{
  "arch": "vit",
  "shared_expert": false,
  "batch_size": 64,
  "epochs": 10.4,
  "warmup_steps": 320
}
Rows from expert 7 of block 9, named by matrix and row number. Rows with one number belong to one neuron. Each number is 500 + 40 x the weight over its row's rms, rounded and kept within 0 to 999. All counts start at 0. Numbers have three digits each.
# up: expert up (model.blocks.9.mlp.up, 8x256x256), inputs 172-255
# down: expert down (model.blocks.9.mlp.down, 8x256x256, transposed), outputs 172-255
up.83:449471495575482535468549546545540521521522493448497501528517512584483507517457543488473450481483514457562453478468421482493486594509498477516494534457481473484459508469508425450509444493526517512477502523520575522540503525548427494510517495572497461479
up.84:474438523537433527556525425525477507514509494517474461508505514569534539505560464451539559459476514532487527554494474495483584507521565458472521482535461521522497450500520489500497496599521505557428464461488481509533481512476516505498612521445454432539
up.85:502521594452467486458503454541523474459530459497365486506463522403512569534482520527543507582519481422523506503513494468494387402521505496424445469512517499471519480488524449486477537498532457607443458445463473503472527465513542456467461479494498514480
up.86:507463466497503545565418490482559474446467520519478471484455445515530460532456472526485451492449510618557504490528475499515479516468551507550556469558527553460527507494481552526536474500478399523507428521566464548568562468466466480542446412479556454526
up.87:506492437512427496441452447507433481501392487540564533465531524526465561478477491530487512507508490494488516523528451488432482508451566543499494515508521520509485491484507514505428555530509505433553491569521486493482477570545397526492536509544477428558
up.88:513408525516566505445498492457482518455524530513452496470483440494487519501529462416484498491504536544486493511486468473560522482533502555462539504445508513465505507499508521556475526518487485467422487612438367443494491495462467481491618521469514503512
up.89:542479486539521530497515552503540542514442548547451508536493452482480493498538493411409471495569522509505489511493519497564513509452501564470527501388471521572468535480490538527455474493514517492496492608452508493529544479497444557481473450522484501491
up.90:473505487499507506545409515509457503501462510457483504479449450462452491474528500529508481581476465557457526478449505544491510413521455496486547518501503476502478487482565474401423489580504512527479493486491442503540477483487487438468462538554548504517
up.91:500557491528489464520515498475432542541472521525472478520513503472534469495570464498462516483461486471520503498456541458486521586454447506491404512505479503462519444462473502522489500501529511458517434522409557472552495574497510529494549510526514579545
up.92:432452456429568563520465510506464504523476473444510520539501438476525512496476413544513484508568531468490526547504471464466496503443488410588479471487486496518534422491533483463506515541465530512486484448519466550524468543552496417488531449482488458492
up.93:508479427522521483455525419531529432515430516482516475483484568450475527490465460494528494349547491579520517444479517477424547517507492490509520522550491534493499504515436476465494504511506449567541528491549542475432507502518611482483449552488513492516
up.94:491458444498478464451542538463422449441510510505509499494421452410501474531480507466492524427489492509466482549493545500501539430543453471439492466435509511564501477554513582498521508455517505497544474431432538497493445490467552447466483536513508543496
up.95:506490516494466490510542548543343501501460496488542514554510545517515504518550484514571556514541483573549480495460468528495552493456500513566563533525523505521525567508481454501532438442494504485488597580475450474492513581514532516505494506564493412491
up.96:498549532509556472496488506568502469517449499490435464432516478466516512455540485496476437474553536484500443531479512515464469420502487493501430517473530491514517530514516517471481487499496481528451523439497536524458492511524529540523425495494521577473
up.97:547600503528539477548480477531506483490537573498506599487517557519519482515481501502485450458455487448546505414505443470386442546488481495527461485465487467391518431528501475404510482396515501460465463550496576532475515558460529519528460554505498503472
up.98:522506521504532485486501470480533437456512460459421451504521565535523545456440541504537542533531507461522523480581466470534462493519516460551488486461499462529500479535484425508502500544473471512487480523525539545504483577504405466539546475524513450503
up.99:487454483500453522441452462395398521571429463494546493565458455495506548445511470481453573563492491476529510531532467545396571531499552516496558550539528487506478525544470438559488474484479566442459483443443486523496479506528491464477581472505406483506
up.100:534439528505486546550501530513495548506457521511496557568493499507543499496534399463479492542545544518491476545490551490490514556478511507442545580384500505474474542550534486522462455505516523452462462493420468494516498500492498458473554528424465441508
up.101:446479545549524510535494506507544533490520511460499515523505501511519506541479510573574519482411534475448515501470517492525548647520533507496483540553497491387519503532443483479512546466497590483453482472448486538470523485471497541521511502459487471474
up.102:517465541553496504554472552461539567460530475527473532484495515473460521541518529514544513524512534529461489465488608466530431512508400553479544441446487556417523491469537509397438450511511551488504501434482537503591561455503480428475469531460514446493
up.103:515462514466498501496509493526493459535474554529442516452485514561548406433468441488464464506513518446486514528479536501471462582517462469534599531466482494568477483586478418527496547518477504437512489487522601509464487514495530528525583575478542526517
up.104:483429522491602543485481440506530539516561485494511506465476430592561542516512512503529508506408512460484485534572503537500515523486473503565544534551504499439498469510465517569500469565475516516504482461528538491492512511478466517523495490514507434528
up.105:488455519490550517479494455566480518519498485504561497500508376408486497482441524559466501495468532528506410481450509517553504548507464488508535511546498495523486492475529481487468531365498391443480550467416531515495509474504491561490429551467516479403
up.106:435537576518550461506558461524428472524486484464526460522503531535464495514562500490526534458417552548542562499513493521534451541455562424576412550519503454383530507464489549516501522544481494534569479560533508512514457571490471558534500458502541492586
up.107:509543460461486517468491446520443486575467487504496536466501531477482502540516496541577524491476488426499513495496445507419514457507518490514543548624460429510534523516488446455532530509472493571478524505494575469424425526488510553535481448488435433509
up.108:511500500493535524540518399459604546515554489526487522538514569462533505480524471471478468498488525503570502495527549513416402559535518514527464547557522528504499517514484417522517491613489460536468453507546554499485492553527542478572478466493472456492
up.109:524508461486510531508549549466493540530445492450508553480492567496521496508500561439487502529531479499536498524482462496539471586457482486504483482425500400503513448494542513491478540511487521458533462571489492470531467516462406532487555437498482460467
up.110:460408473455497478526523470479509447518566499483467508447477532410460477526546471536529454455533509486482540471469571511479543460517522524459477487473528456530487516536480507507521504561514455519551480376478507483478430509530501504482483498407462483496
up.111:432427496492589454507522520425444500485453467435404499515489507520401514489499487543564549483481468581490598455586539503479557522565494446547464510535557455561520500528509488485511480559484515533557424473558550481480471554494491460498496518527555497530
up.112:482501467543493508544500511544532465459596503566561525520576505494593426481478496490464471453504527550490491501431577497551518548450499524493464448476492503560490492577541369536511483517478478456401476490454540510522481460516526542506552499501493481527
up.113:509443527482453574430574400464489466565514508514463530507544484515517523459451420495474454477527529507436481534495487504469449484461464430507504505400473484522495472442558463487524550476509498440489570520494525478480448523504540514484528530475507498506
up.114:467547536469530499554530447465431535534489538467489512485460477513496487514521473574527536520553432430489490487527538507499511568529451459506501513467510537379483525488483548500488548526497494478554431478480480460484482520515446487505527526484552512491
up.115:504517476522507509530482465574529478523551474499411473528523464490465527508532477523443524490453506517515477561519441433463480481480537504414433477496503478489514427443481516486534558412545454454509410638544465503549386514531420470505461485496548532512
up.116:487457503565500506530497547561529477490455474503526494483508492541531445516458485520483505426478514512503546468473510510496551621459429582489460454544506459459557487500425536480485509368472528440504430569499487529443512527464513539493493511579533467461
up.117:456454519515486476419477479493457479564463481479481526532519548431433543523600482521503484552505470498561507459550568558464526507505514540505436529499509538515535535473482510457520540612504505473561565509470594496498444518534549402491509448528482482470
up.118:475464552556494501528495457498558501472532500530456488490500518600547577518518555553537578523554488518536506487442530473476532533527578512447519448501538530453464524480523462460516452592494528492405434496507462521538483516507514540528511519485525497466
up.119:515514448481546513515515561442483558514546525507515581449498493523522511533520563470462517507468537469492553535460454459512491463527536452530396494539513483464533466505554587528504533490486525481513524485500470448486431544471413475474507541528547472465
down.83:484497532414477551480472503506563529492480499467582473593549513439481582566451522537462552464474503425539474488445521447484532433522559543482482454539497482493463510530511498508544535473496451553461501520551509452565446475563513524462470494545442526560
down.84:509511533561526485504494515496482540521518486469502521531549477441474426497529500544549511538538463478617511509577534440485507494534442435475558501452579487451477527434459537475553587364496547524529490496539530515493463423518457529527471451547566539500
down.85:486532496528514464512520467402494492499478518504472469482538495607573513436512493531516482492490475550475504581556509562492482530468544578527445531544516502535478466515447485501500553496522494456461567561528491484522541549588458441478601521449495479455
down.86:510557525524453562482526462548492506507486560479505539472446491405478538539592509482540474465535468518510467591419426503493494512525522509530573567515461521547482503516490518499481507504521496487564522528497474438523495523441491481567471505468503526500
down.87:566504449534544486493509588497493515475548489547508471438415443524497501456507536514493460476564488454497548530482467438502523487438427479516523455514554507539483492475541501514482451478470528498425509487483451510496504532480560569540431499530633538509
down.88:533541524542505567497476533453466517473513538499511463516477545465520442546526456534508527503541541481496536486447488490529515541445442488485465504443525533481520552469550527467470472500500530489515532506556537496524425450537468435481499537473476476457
down.89:497502496521536558459463535525475558475498474494478543504464505480555486545487459494429545424449596477488514462437497499536516531538515521497451493523399493548518510530487511455499524443522478545515453487486565474499433522486514478383485476497485513529
down.90:575511475505456493541502495539538477540487514551515496486486522537552476422449504450499473506510554516449434575485468523453513484509489528484485494507610472595510490513490422497556570497574518504480418570561469499570526600532408509531479481455514477452
down.91:565466549444495476506507529460476518467558454489477482474558556531426414582544427463512493503458520477478474436508540472582430523482399488477570445478517523486497476460440499509520522481523418518520404463553597487539510533477437500453536510487492476486
down.92:554481448555538447501543488481497537556558546523521517488502469445478559452588445513556436464461446499548425456535489486516513494501457493492524518517551487497473497506497467500538521499549531473474462454486483416517515543508507486486509444481513515490
down.93:441477530511459484502466481505538539500573525585495533507517525519465623517527483524447414629549466459456491416414476441463466494473453532493480524499507463524505553506547460547425456517484521564509498459449496513545486453488553535541513556465466512563
down.94:505464458567483517526467424482567512518575524580528536498492546556519508472466539523454459491483600551524470539548489568476495523480501556449424461538527537486446531519524439556425456516511576513394515489497470562478553539473509559469517547459508539512
down.95:508403445490500381444519491513491487439470449537500482446484422413503499515499497520513508453620483483542569482530466538500488485512508423518466485547540522522470548347447492494515487438553476493527442504508519544466523536501468564456479606491518525451
down.96:485470524455432521507504520477436541501477491523452523515499524618589507523493453493463515538478502544533492536454469473522504521525460528460456442513562491466480461476532472558495559560521473597534482424483483465513513515512523484459548441512473374477
down.97:507550444371419426559481503461480500489493529432477463488515505587483520574389491480550515528462503477479439478403489447494532513516458574506571497562542478561446500537509487502519512545527403486472542515524483480588413501495570513481559513474403522503
down.98:491578431471444499513541557516485555471453506471542466566464495511510502501487423507513532458473438495516449543473516487537483476445533424551526531548566459534491470489492552516474553451487466501562546562519446440569539510512482487459550502486430487510
down.99:476450444497513556491480537563538520533472495475481513454483497466551496488466539539521526562499440426487447483528484460499465508475425438504537492456448538469514495445471422547525426491487556461490489523534594530464491459470418514542433494513562504451
down.100:558535513529513542455481472471494520513491505449492510495569480420410499396406434568550478485582503456539441468559523593475500497481480504487430469520449510589514554442512487519554505499536568443446465541582582554434475557541438469472466519430474514460
down.101:613485585442492534455542473451511487480540540473538502606600503507495467584461436476503461545468500508530464459476529453489505490509523430473512496520472535460482503464473545511552504518556493479459513477453465486499447407514540487558448535504482545505
down.102:590535524573503470436564412514517463461484467486457550496527581463388491448522507503546459463617462520525482528525466561455573482529512529536547519491411540523505528454500526541488494476504492548567505536480422565487581506561513431497476465469468533493
down.103:518425475473458548535428519511505547497502504460588463537490479457441506493474423485532450495451564452470415428508501501525517477472459436502461500530478514511477526480453503530515483469469531574504465524528479530472452472526453488469548476478437467562
down.104:539458496451460524497439479496478490424416555524544420516478506485486484529540564559504538492500497560460378501468556460527559533447523506536578464540461515494476510429466438536486558440437444488557513451512511491562425459445471521566473570504469497513
down.105:444377488466493442468484514497586438441513547499432511562510507576421461506479548487539486491502512544560461491488491468510540599499442437478494452546518463474491491463487478498498556558505537494557594508472469480454468464508505519559484522519492518544
down.106:602541510462467524499531489471458509550477489541477487516490497484478460579519456452544491494546494498439503503479505455501466608478511484500499501476546523464480483444500516439493512460517450485511481433562458531576436511454507516515466549495465496497
down.107:391371486467455432539444489480510461438461480526545444494455458588560527505484576559500513544485469492477478445495513486518501500468437500534510517467526563514486492434425514461546473472467468524556447456491458545534469465481536508462483529526482515558
down.108:454531519474457586528492491525439478529435563504509473522498516573500549512519556547536533565457531526451513425453513443485527572516501446524515475479484501553527498498475492549458515455492499572567462500457433437480490497574499487531477503551506481585
down.109:503558453484515464576440536514491530486502517493466554540482510542450493571442501537476559440407584464501557491476517454548520520468516454519502467440518516488516443530483545428504519405497436441518508484577495494579464466472530452428487503535483559527
down.110:447503534520503473491537449436586493523582544488474578543531519522472516389417484555470535471445471550538367513518454549492483522505573498519430481468502504492476479572476578598471508449453499473426527431542418571497473484485564431456470524509495496547
down.111:580510412527495470502464479543534546487579538502562469458484480563507526516516552453534505536416542479523449564503519488549531483470572520495501530521618539531450469544498491500515505468553473438466414478573427560578514480535473560489439560483467456468
down.112:442500561450466511452582525555534567516501502457453547524552538481463505462523418476522483468448496424489456477469443461542573493483538484501533494503514475480582526428500461564469504524457518597431450533548496466525533529535529465479525460541602491539
down.113:505501510439511446530501502472543505489525491466516484472466498527465488438504500466579512503465550433575525401535506518502522528499487397531526463538539478494470530494523541549493447425441466528545559492504497538464470481532468430519486540499523470531
down.114:611470514554468501503531466432484430494560565490512488515514456563433443527543519502538570529463462464519517507540524523566462533481493522493593483555494477471542558531503542483562540592542466450488486458556490485478512539543498399530470506436463474502
down.115:548602516427476451471496506484482515472519496516536471440471466600495411572534502459554505441428463450476518560493522472464500502446512507490518477526500551445460596542507490530504509447478510527510488448526493492589465506514549446485489493506511526473
down.116:574478529442519449464488490500430494449577439488524511519524563558473494582555502479465504544459526501450459461424443414470523483475450554488527503524446503530503513485479509480507499507517528464516559462454413479516497481428535539564499547551501560507
down.117:480480496442488525499503432500492502517556512511520412463535477539514527464502538565467530506493502454478479469485512529493482494502447508521560543542510544403496507490430470531535437540478453513515428498488543514476497469478436496595411514485476455505
down.118:545499574454492515463477419576520561478444455502513519533533514546491543503542481597484572543459413410466481562513502493587497445496497498473537521510470520524510471481484471513544553445452526549489506507546541571521474424523474435591468456535500466450
down.119:535519456504480496580552494520471505530475543485566486489519476543542468576520533527450582461514532510419560551480519462548491503445589528439531558457482585517479413529560462489563476469431502443442522486516518457553479431490504437588441466480547518491