From a checkpoint of a small image classifier: 40-pixel images, moe top_k.
Rows from expert 6 of block 7, named by matrix and row number. Rows with one number belong to one neuron. Each number is 200 + 40 x the weight over the matrix's rms, rounded and kept within 0 to 999. All counts start at 0.
# up: expert up (model.blocks.7.mlp.up, 8x256x256), inputs 130-155
# down: expert down (model.blocks.7.mlp.down, 8x256x256, transposed), outputs 130-155
up.89,158,185,196,157,226,211,208,224,204,126,178,225,200,189,190,162,220,173,183,168,189,225,161,210,182,178
up.90,148,176,201,166,257,226,276,162,142,169,180,169,261,188,295,193,211,222,116,185,204,119,206,281,223,282
up.91,276,160,137,234,125,151,253,214,225,230,268,216,123,247,225,262,163,119,199,91,153,304,191,187,213,178
up.92,226,173,125,174,193,230,59,223,240,188,179,153,172,224,192,235,206,188,216,91,223,208,192,194,117,155
up.93,201,259,190,194,169,155,129,198,165,130,162,163,214,164,174,197,211,228,172,107,143,201,224,164,144,182
up.94,157,206,172,253,207,177,178,167,187,249,204,149,119,237,210,225,209,214,230,211,102,355,176,188,188,218
up.95,253,206,186,198,242,192,209,232,240,276,200,261,147,206,178,261,227,240,221,291,194,257,248,182,188,252
up.96,240,177,173,183,184,224,167,193,260,277,225,235,247,97,267,220,147,227,219,194,231,258,156,256,227,173
up.97,203,191,221,198,191,221,196,203,222,257,235,197,192,195,218,201,145,209,208,202,197,236,195,230,216,198
up.98,180,188,229,241,289,235,195,169,118,171,181,193,146,180,246,212,216,174,159,196,245,226,155,165,209,216
up.99,219,144,178,209,175,172,208,205,164,183,204,147,151,197,164,203,130,189,244,207,138,125,192,114,167,201
up.100,171,111,260,201,196,192,84,191,198,222,160,184,170,298,233,175,332,183,209,243,132,168,232,276,141,206
up.101,229,217,197,165,259,224,188,178,177,224,231,223,158,206,159,189,210,181,186,160,217,172,183,192,187,171
up.102,194,184,167,190,185,232,149,185,185,176,214,205,163,251,176,152,250,214,236,201,141,131,206,224,216,160
up.103,242,135,203,188,218,254,161,228,235,218,257,271,252,148,230,173,267,202,212,214,189,178,236,192,282,199
up.104,216,148,160,232,166,187,188,210,210,188,184,193,158,204,172,210,142,194,228,170,169,184,194,182,135,204
up.105,185,159,247,281,147,189,238,177,230,193,198,209,256,150,222,245,143,239,198,235,221,140,210,217,187,223
up.106,153,126,248,221,194,194,214,299,179,174,199,186,256,217,192,231,168,120,174,236,191,151,167,248,174,219
up.107,201,211,218,192,207,212,230,219,199,207,159,229,175,209,189,214,250,205,248,252,160,151,265,216,209,222
up.108,165,121,165,93,232,271,234,167,230,139,196,203,209,304,232,260,236,280,184,135,192,239,199,156,188,224
up.109,209,182,143,212,205,198,189,249,222,273,213,175,251,262,165,214,159,253,239,152,125,154,157,160,259,223
up.110,232,285,167,184,157,201,105,133,209,228,206,145,158,201,219,164,212,197,175,143,228,216,155,197,174,189
up.111,267,195,162,161,226,228,177,281,197,233,257,253,252,222,206,195,227,226,171,217,250,159,158,279,258,205
up.112,210,153,201,192,158,161,148,179,189,187,182,199,259,193,203,210,164,231,224,231,197,259,210,207,234,225
up.113,194,222,160,188,255,163,187,180,180,232,188,223,230,139,252,244,165,175,156,214,268,225,180,207,211,239
up.114,216,191,105,243,186,268,113,180,246,263,183,157,158,197,203,177,238,129,235,230,221,180,224,207,212,220
up.115,196,205,204,92,291,213,244,147,164,232,221,221,218,238,175,244,248,251,174,225,229,269,220,154,245,236
up.116,184,202,212,249,204,239,233,282,190,182,165,196,243,237,204,238,169,212,194,264,157,203,284,259,213,238
up.117,253,238,226,168,179,197,231,274,293,311,201,191,250,214,185,274,231,173,220,236,118,299,181,221,180,203
up.118,192,209,170,198,202,201,222,192,131,153,251,172,199,194,209,149,198,223,151,145,124,144,256,209,167,177
up.119,251,136,216,186,228,212,140,222,172,247,216,209,268,189,195,248,243,233,266,238,208,202,229,205,237,188
up.120,157,151,196,266,168,161,222,219,245,241,161,267,134,257,240,185,201,218,189,225,176,112,204,200,188,216
up.121,216,133,256,191,177,195,148,166,192,214,201,163,227,234,173,184,224,169,218,196,166,217,165,227,170,225
up.122,109,206,202,195,168,155,215,275,251,203,212,219,245,190,188,150,131,158,199,274,198,147,170,220,213,181
up.123,223,240,185,165,287,182,214,212,146,177,208,280,162,153,226,104,237,197,229,285,148,145,211,264,245,150
up.124,173,261,210,248,177,207,163,221,178,167,171,203,208,215,229,168,181,237,228,203,202,208,189,169,160,239
up.125,245,211,224,247,160,188,174,176,197,190,202,262,201,212,182,224,194,192,197,176,161,195,223,199,168,219
up.126,186,168,180,215,224,176,197,158,171,199,229,261,239,94,189,276,262,228,173,221,165,239,181,224,185,211
up.127,259,217,213,227,196,186,188,224,145,197,244,240,190,99,213,225,154,215,177,285,185,223,204,213,202,219
up.128,195,117,278,240,210,246,218,134,235,169,183,188,207,176,138,207,222,175,252,212,269,193,179,176,249,215
up.129,152,129,164,214,253,265,150,180,189,150,173,141,183,139,290,106,249,240,214,146,207,162,201,129,252,162
up.130,232,224,197,221,181,163,171,146,234,241,225,174,199,199,215,227,188,152,230,220,176,249,99,227,171,170
up.131,246,243,140,171,213,232,146,197,238,214,198,174,153,219,159,238,288,165,134,185,285,231,178,192,177,236
up.132,204,209,195,222,135,166,152,223,136,160,164,192,216,221,180,257,224,225,147,219,237,152,222,230,188,240
up.133,144,209,155,202,223,200,245,156,223,156,174,198,105,130,233,209,227,178,126,142,207,258,163,191,105,229
up.134,136,177,235,223,193,184,169,189,226,191,203,142,186,216,199,204,173,240,249,234,168,120,196,188,209,199
up.135,229,176,185,188,170,226,249,244,233,250,216,173,199,222,205,231,252,157,244,231,164,261,197,193,190,212
up.136,203,184,146,160,215,185,270,193,224,168,217,157,171,229,200,200,246,248,190,186,280,192,170,149,208,258
up.137,197,183,220,230,204,214,152,280,167,191,156,213,148,166,200,206,217,198,147,220,239,197,161,208,163,312
up.138,170,192,202,224,146,177,122,151,158,201,160,175,202,164,256,285,179,199,121,127,254,370,185,184,236,237
up.139,164,212,209,251,258,189,195,154,187,198,172,146,263,243,165,194,143,237,188,203,298,186,203,233,243,207
up.140,167,175,199,162,190,194,173,162,118,177,191,139,241,272,222,131,200,236,272,223,169,197,308,173,257,215
up.141,200,242,202,163,200,203,190,207,158,203,207,254,157,158,194,211,212,216,225,180,172,217,239,210,198,199
up.142,185,154,215,210,166,240,239,249,225,162,240,201,155,216,189,234,224,151,193,215,213,225,184,189,194,156
up.143,227,229,202,236,168,234,166,242,253,242,208,183,138,201,151,338,187,226,188,151,283,141,118,134,187,275
up.144,247,235,159,210,211,178,111,161,186,205,208,207,141,236,127,213,288,240,208,162,169,191,197,213,211,190
down.89,193,234,219,169,254,250,161,167,192,208,218,201,200,225,185,213,200,217,255,185,172,209,159,189,172,142
down.90,203,214,112,295,203,185,152,203,278,174,173,211,183,258,242,186,282,274,240,59,237,221,163,178,196,166
down.91,183,133,339,148,167,256,239,301,185,305,150,252,223,198,262,145,264,189,223,193,294,187,234,204,96,272
down.92,118,216,294,223,198,153,204,183,180,184,174,149,160,222,181,199,194,191,234,189,136,153,200,196,207,184
down.93,206,224,183,233,159,180,243,154,185,220,221,220,163,196,138,186,184,213,215,204,219,154,181,212,260,150
down.94,222,212,200,196,198,194,181,183,189,236,147,249,251,167,161,192,114,215,199,207,146,112,205,197,192,232
down.95,202,121,213,207,320,249,218,184,240,206,197,223,263,195,229,190,135,210,145,204,242,224,177,188,281,176
down.96,136,146,229,199,188,246,172,204,192,191,161,194,273,233,216,191,196,168,180,217,257,124,183,211,148,219
down.97,230,207,162,219,228,220,152,162,191,175,162,209,270,211,216,200,197,186,159,167,224,156,199,200,257,230
down.98,219,198,198,179,232,169,150,163,218,136,190,165,147,237,207,192,213,280,239,140,203,232,180,200,233,149
down.99,234,188,150,190,227,214,228,179,144,186,149,211,200,206,182,166,240,236,208,166,222,205,185,174,213,240
down.100,163,246,232,112,162,169,133,174,275,202,326,225,191,202,142,266,217,173,182,61,252,256,185,249,263,180
down.101,250,177,227,222,161,250,238,204,188,154,162,228,185,210,203,236,226,244,277,170,169,174,211,191,220,199
down.102,186,186,188,259,179,188,185,196,195,207,204,206,216,205,137,265,202,136,195,193,215,228,168,161,254,218
down.103,129,174,193,190,159,166,123,186,116,177,236,194,226,213,194,228,151,174,199,237,156,265,160,199,230,234
down.104,178,177,203,131,57,161,170,135,211,214,150,184,193,187,168,219,149,129,203,142,136,224,217,222,176,172
down.105,211,226,105,165,161,219,204,189,198,228,244,202,224,235,217,262,266,139,180,229,221,262,143,215,97,201
down.106,209,169,227,168,218,176,159,181,194,234,209,179,204,212,287,234,190,259,250,205,209,296,145,156,190,189
down.107,178,177,196,238,210,226,140,183,153,218,205,262,140,209,266,190,213,174,214,162,142,202,168,157,194,305
down.108,195,189,145,186,270,192,218,259,235,232,236,219,170,209,160,239,299,197,217,189,257,184,174,178,192,182
down.109,239,168,147,186,241,239,227,201,195,205,220,185,177,162,174,239,229,148,176,127,218,228,247,210,178,203
down.110,137,185,223,212,201,155,221,145,226,135,183,189,209,190,162,158,188,133,243,164,234,138,271,222,241,157
down.111,172,139,193,162,155,132,187,196,211,205,233,159,198,246,217,225,220,216,204,210,238,180,211,124,175,211
down.112,117,181,214,167,218,239,203,177,179,217,155,233,196,169,210,216,179,178,262,224,203,204,216,205,189,228
down.113,196,171,162,184,150,248,210,159,241,231,178,239,177,201,132,169,170,190,138,193,234,186,197,142,282,242
down.114,184,208,279,151,159,222,188,226,126,242,276,198,263,242,189,231,186,226,137,195,205,133,169,151,223,183
down.115,210,142,203,159,231,245,210,261,225,152,212,218,119,252,201,281,227,192,271,223,294,150,191,216,200,276
down.116,275,224,234,163,173,202,134,207,208,202,266,195,176,216,192,118,161,183,154,219,218,269,154,195,187,169
down.117,233,148,138,143,273,193,251,294,237,203,190,270,258,142,227,237,162,245,226,177,212,170,181,260,176,222
down.118,276,203,214,227,192,191,204,196,234,218,169,226,154,207,238,236,219,220,168,237,175,242,162,208,227,132
down.119,184,186,141,230,270,178,240,198,199,179,248,153,196,218,218,227,162,214,224,220,269,245,187,181,160,213
down.120,183,204,255,195,54,242,209,176,176,279,179,202,185,151,191,245,255,200,183,187,168,250,148,212,199,258
down.121,184,196,204,114,235,166,237,230,202,266,135,123,189,130,175,211,195,172,193,183,267,196,168,207,220,210
down.122,180,202,215,255,71,230,168,183,260,200,202,185,115,197,197,192,174,148,184,178,116,260,119,181,242,214
down.123,198,132,236,242,147,200,180,198,273,94,194,200,201,214,304,226,270,194,302,141,154,275,181,200,215,183
down.124,238,296,217,199,210,213,223,186,149,186,200,192,182,161,222,196,119,223,212,208,158,170,244,216,267,169
down.125,211,147,230,179,191,214,246,173,219,167,189,222,222,176,206,222,210,144,258,163,220,208,241,240,225,173
down.126,142,248,198,115,161,174,219,182,155,215,260,201,198,216,209,277,211,256,176,148,224,230,171,211,171,128
down.127,220,229,182,143,247,188,218,217,208,265,171,162,172,225,315,305,199,188,194,150,224,192,225,238,264,174
down.128,145,203,207,166,177,220,130,165,146,202,206,186,169,202,206,218,227,216,238,199,151,223,122,140,185,221
down.129,168,266,172,223,203,198,181,163,224,125,163,207,169,283,138,135,305,165,137,193,177,253,221,191,200,179
down.130,204,188,218,160,202,200,221,192,176,183,142,136,222,181,181,165,134,205,264,230,190,194,237,207,145,166
down.131,164,182,175,177,143,164,164,201,259,177,271,142,183,231,194,164,190,168,233,165,243,128,290,200,168,286
down.132,216,199,160,203,183,199,242,169,205,234,250,163,204,204,245,246,160,198,192,207,256,159,209,95,228,188
down.133,246,211,273,155,195,243,155,287,245,236,163,195,285,221,194,187,254,232,153,245,200,188,163,143,194,114
down.134,186,205,144,218,182,224,231,229,161,204,210,147,189,170,198,223,194,201,180,132,162,205,252,236,193,220
down.135,239,202,206,201,226,187,134,218,203,227,194,239,225,201,199,167,217,172,199,201,165,178,169,187,130,235
down.136,198,163,192,162,216,136,186,242,229,237,223,148,213,275,197,165,270,168,251,186,174,64,260,192,203,206
down.137,232,250,180,239,163,171,205,140,175,219,234,150,177,232,242,144,193,207,214,154,170,216,183,159,208,182
down.138,269,185,181,202,194,240,217,223,256,64,129,220,274,202,214,238,243,175,203,145,250,112,274,249,264,198
down.139,202,188,128,141,141,148,210,226,246,198,174,135,159,105,180,219,192,175,213,271,155,113,243,179,317,205
down.140,171,192,230,279,252,196,251,210,155,212,186,230,207,221,238,251,163,201,195,203,188,207,190,222,167,131
down.141,195,165,275,177,200,221,196,142,218,207,197,243,221,174,200,219,143,182,219,203,181,140,178,153,260,183
down.142,212,202,228,201,154,222,148,230,208,217,231,173,244,224,235,177,257,197,203,181,188,212,198,222,165,211
down.143,221,150,173,258,289,157,261,187,208,210,245,158,242,200,213,204,201,231,202,208,179,232,239,183,232,195
down.144,179,213,229,181,118,223,257,236,202,117,232,133,200,213,220,194,196,142,229,151,235,175,244,184,155,252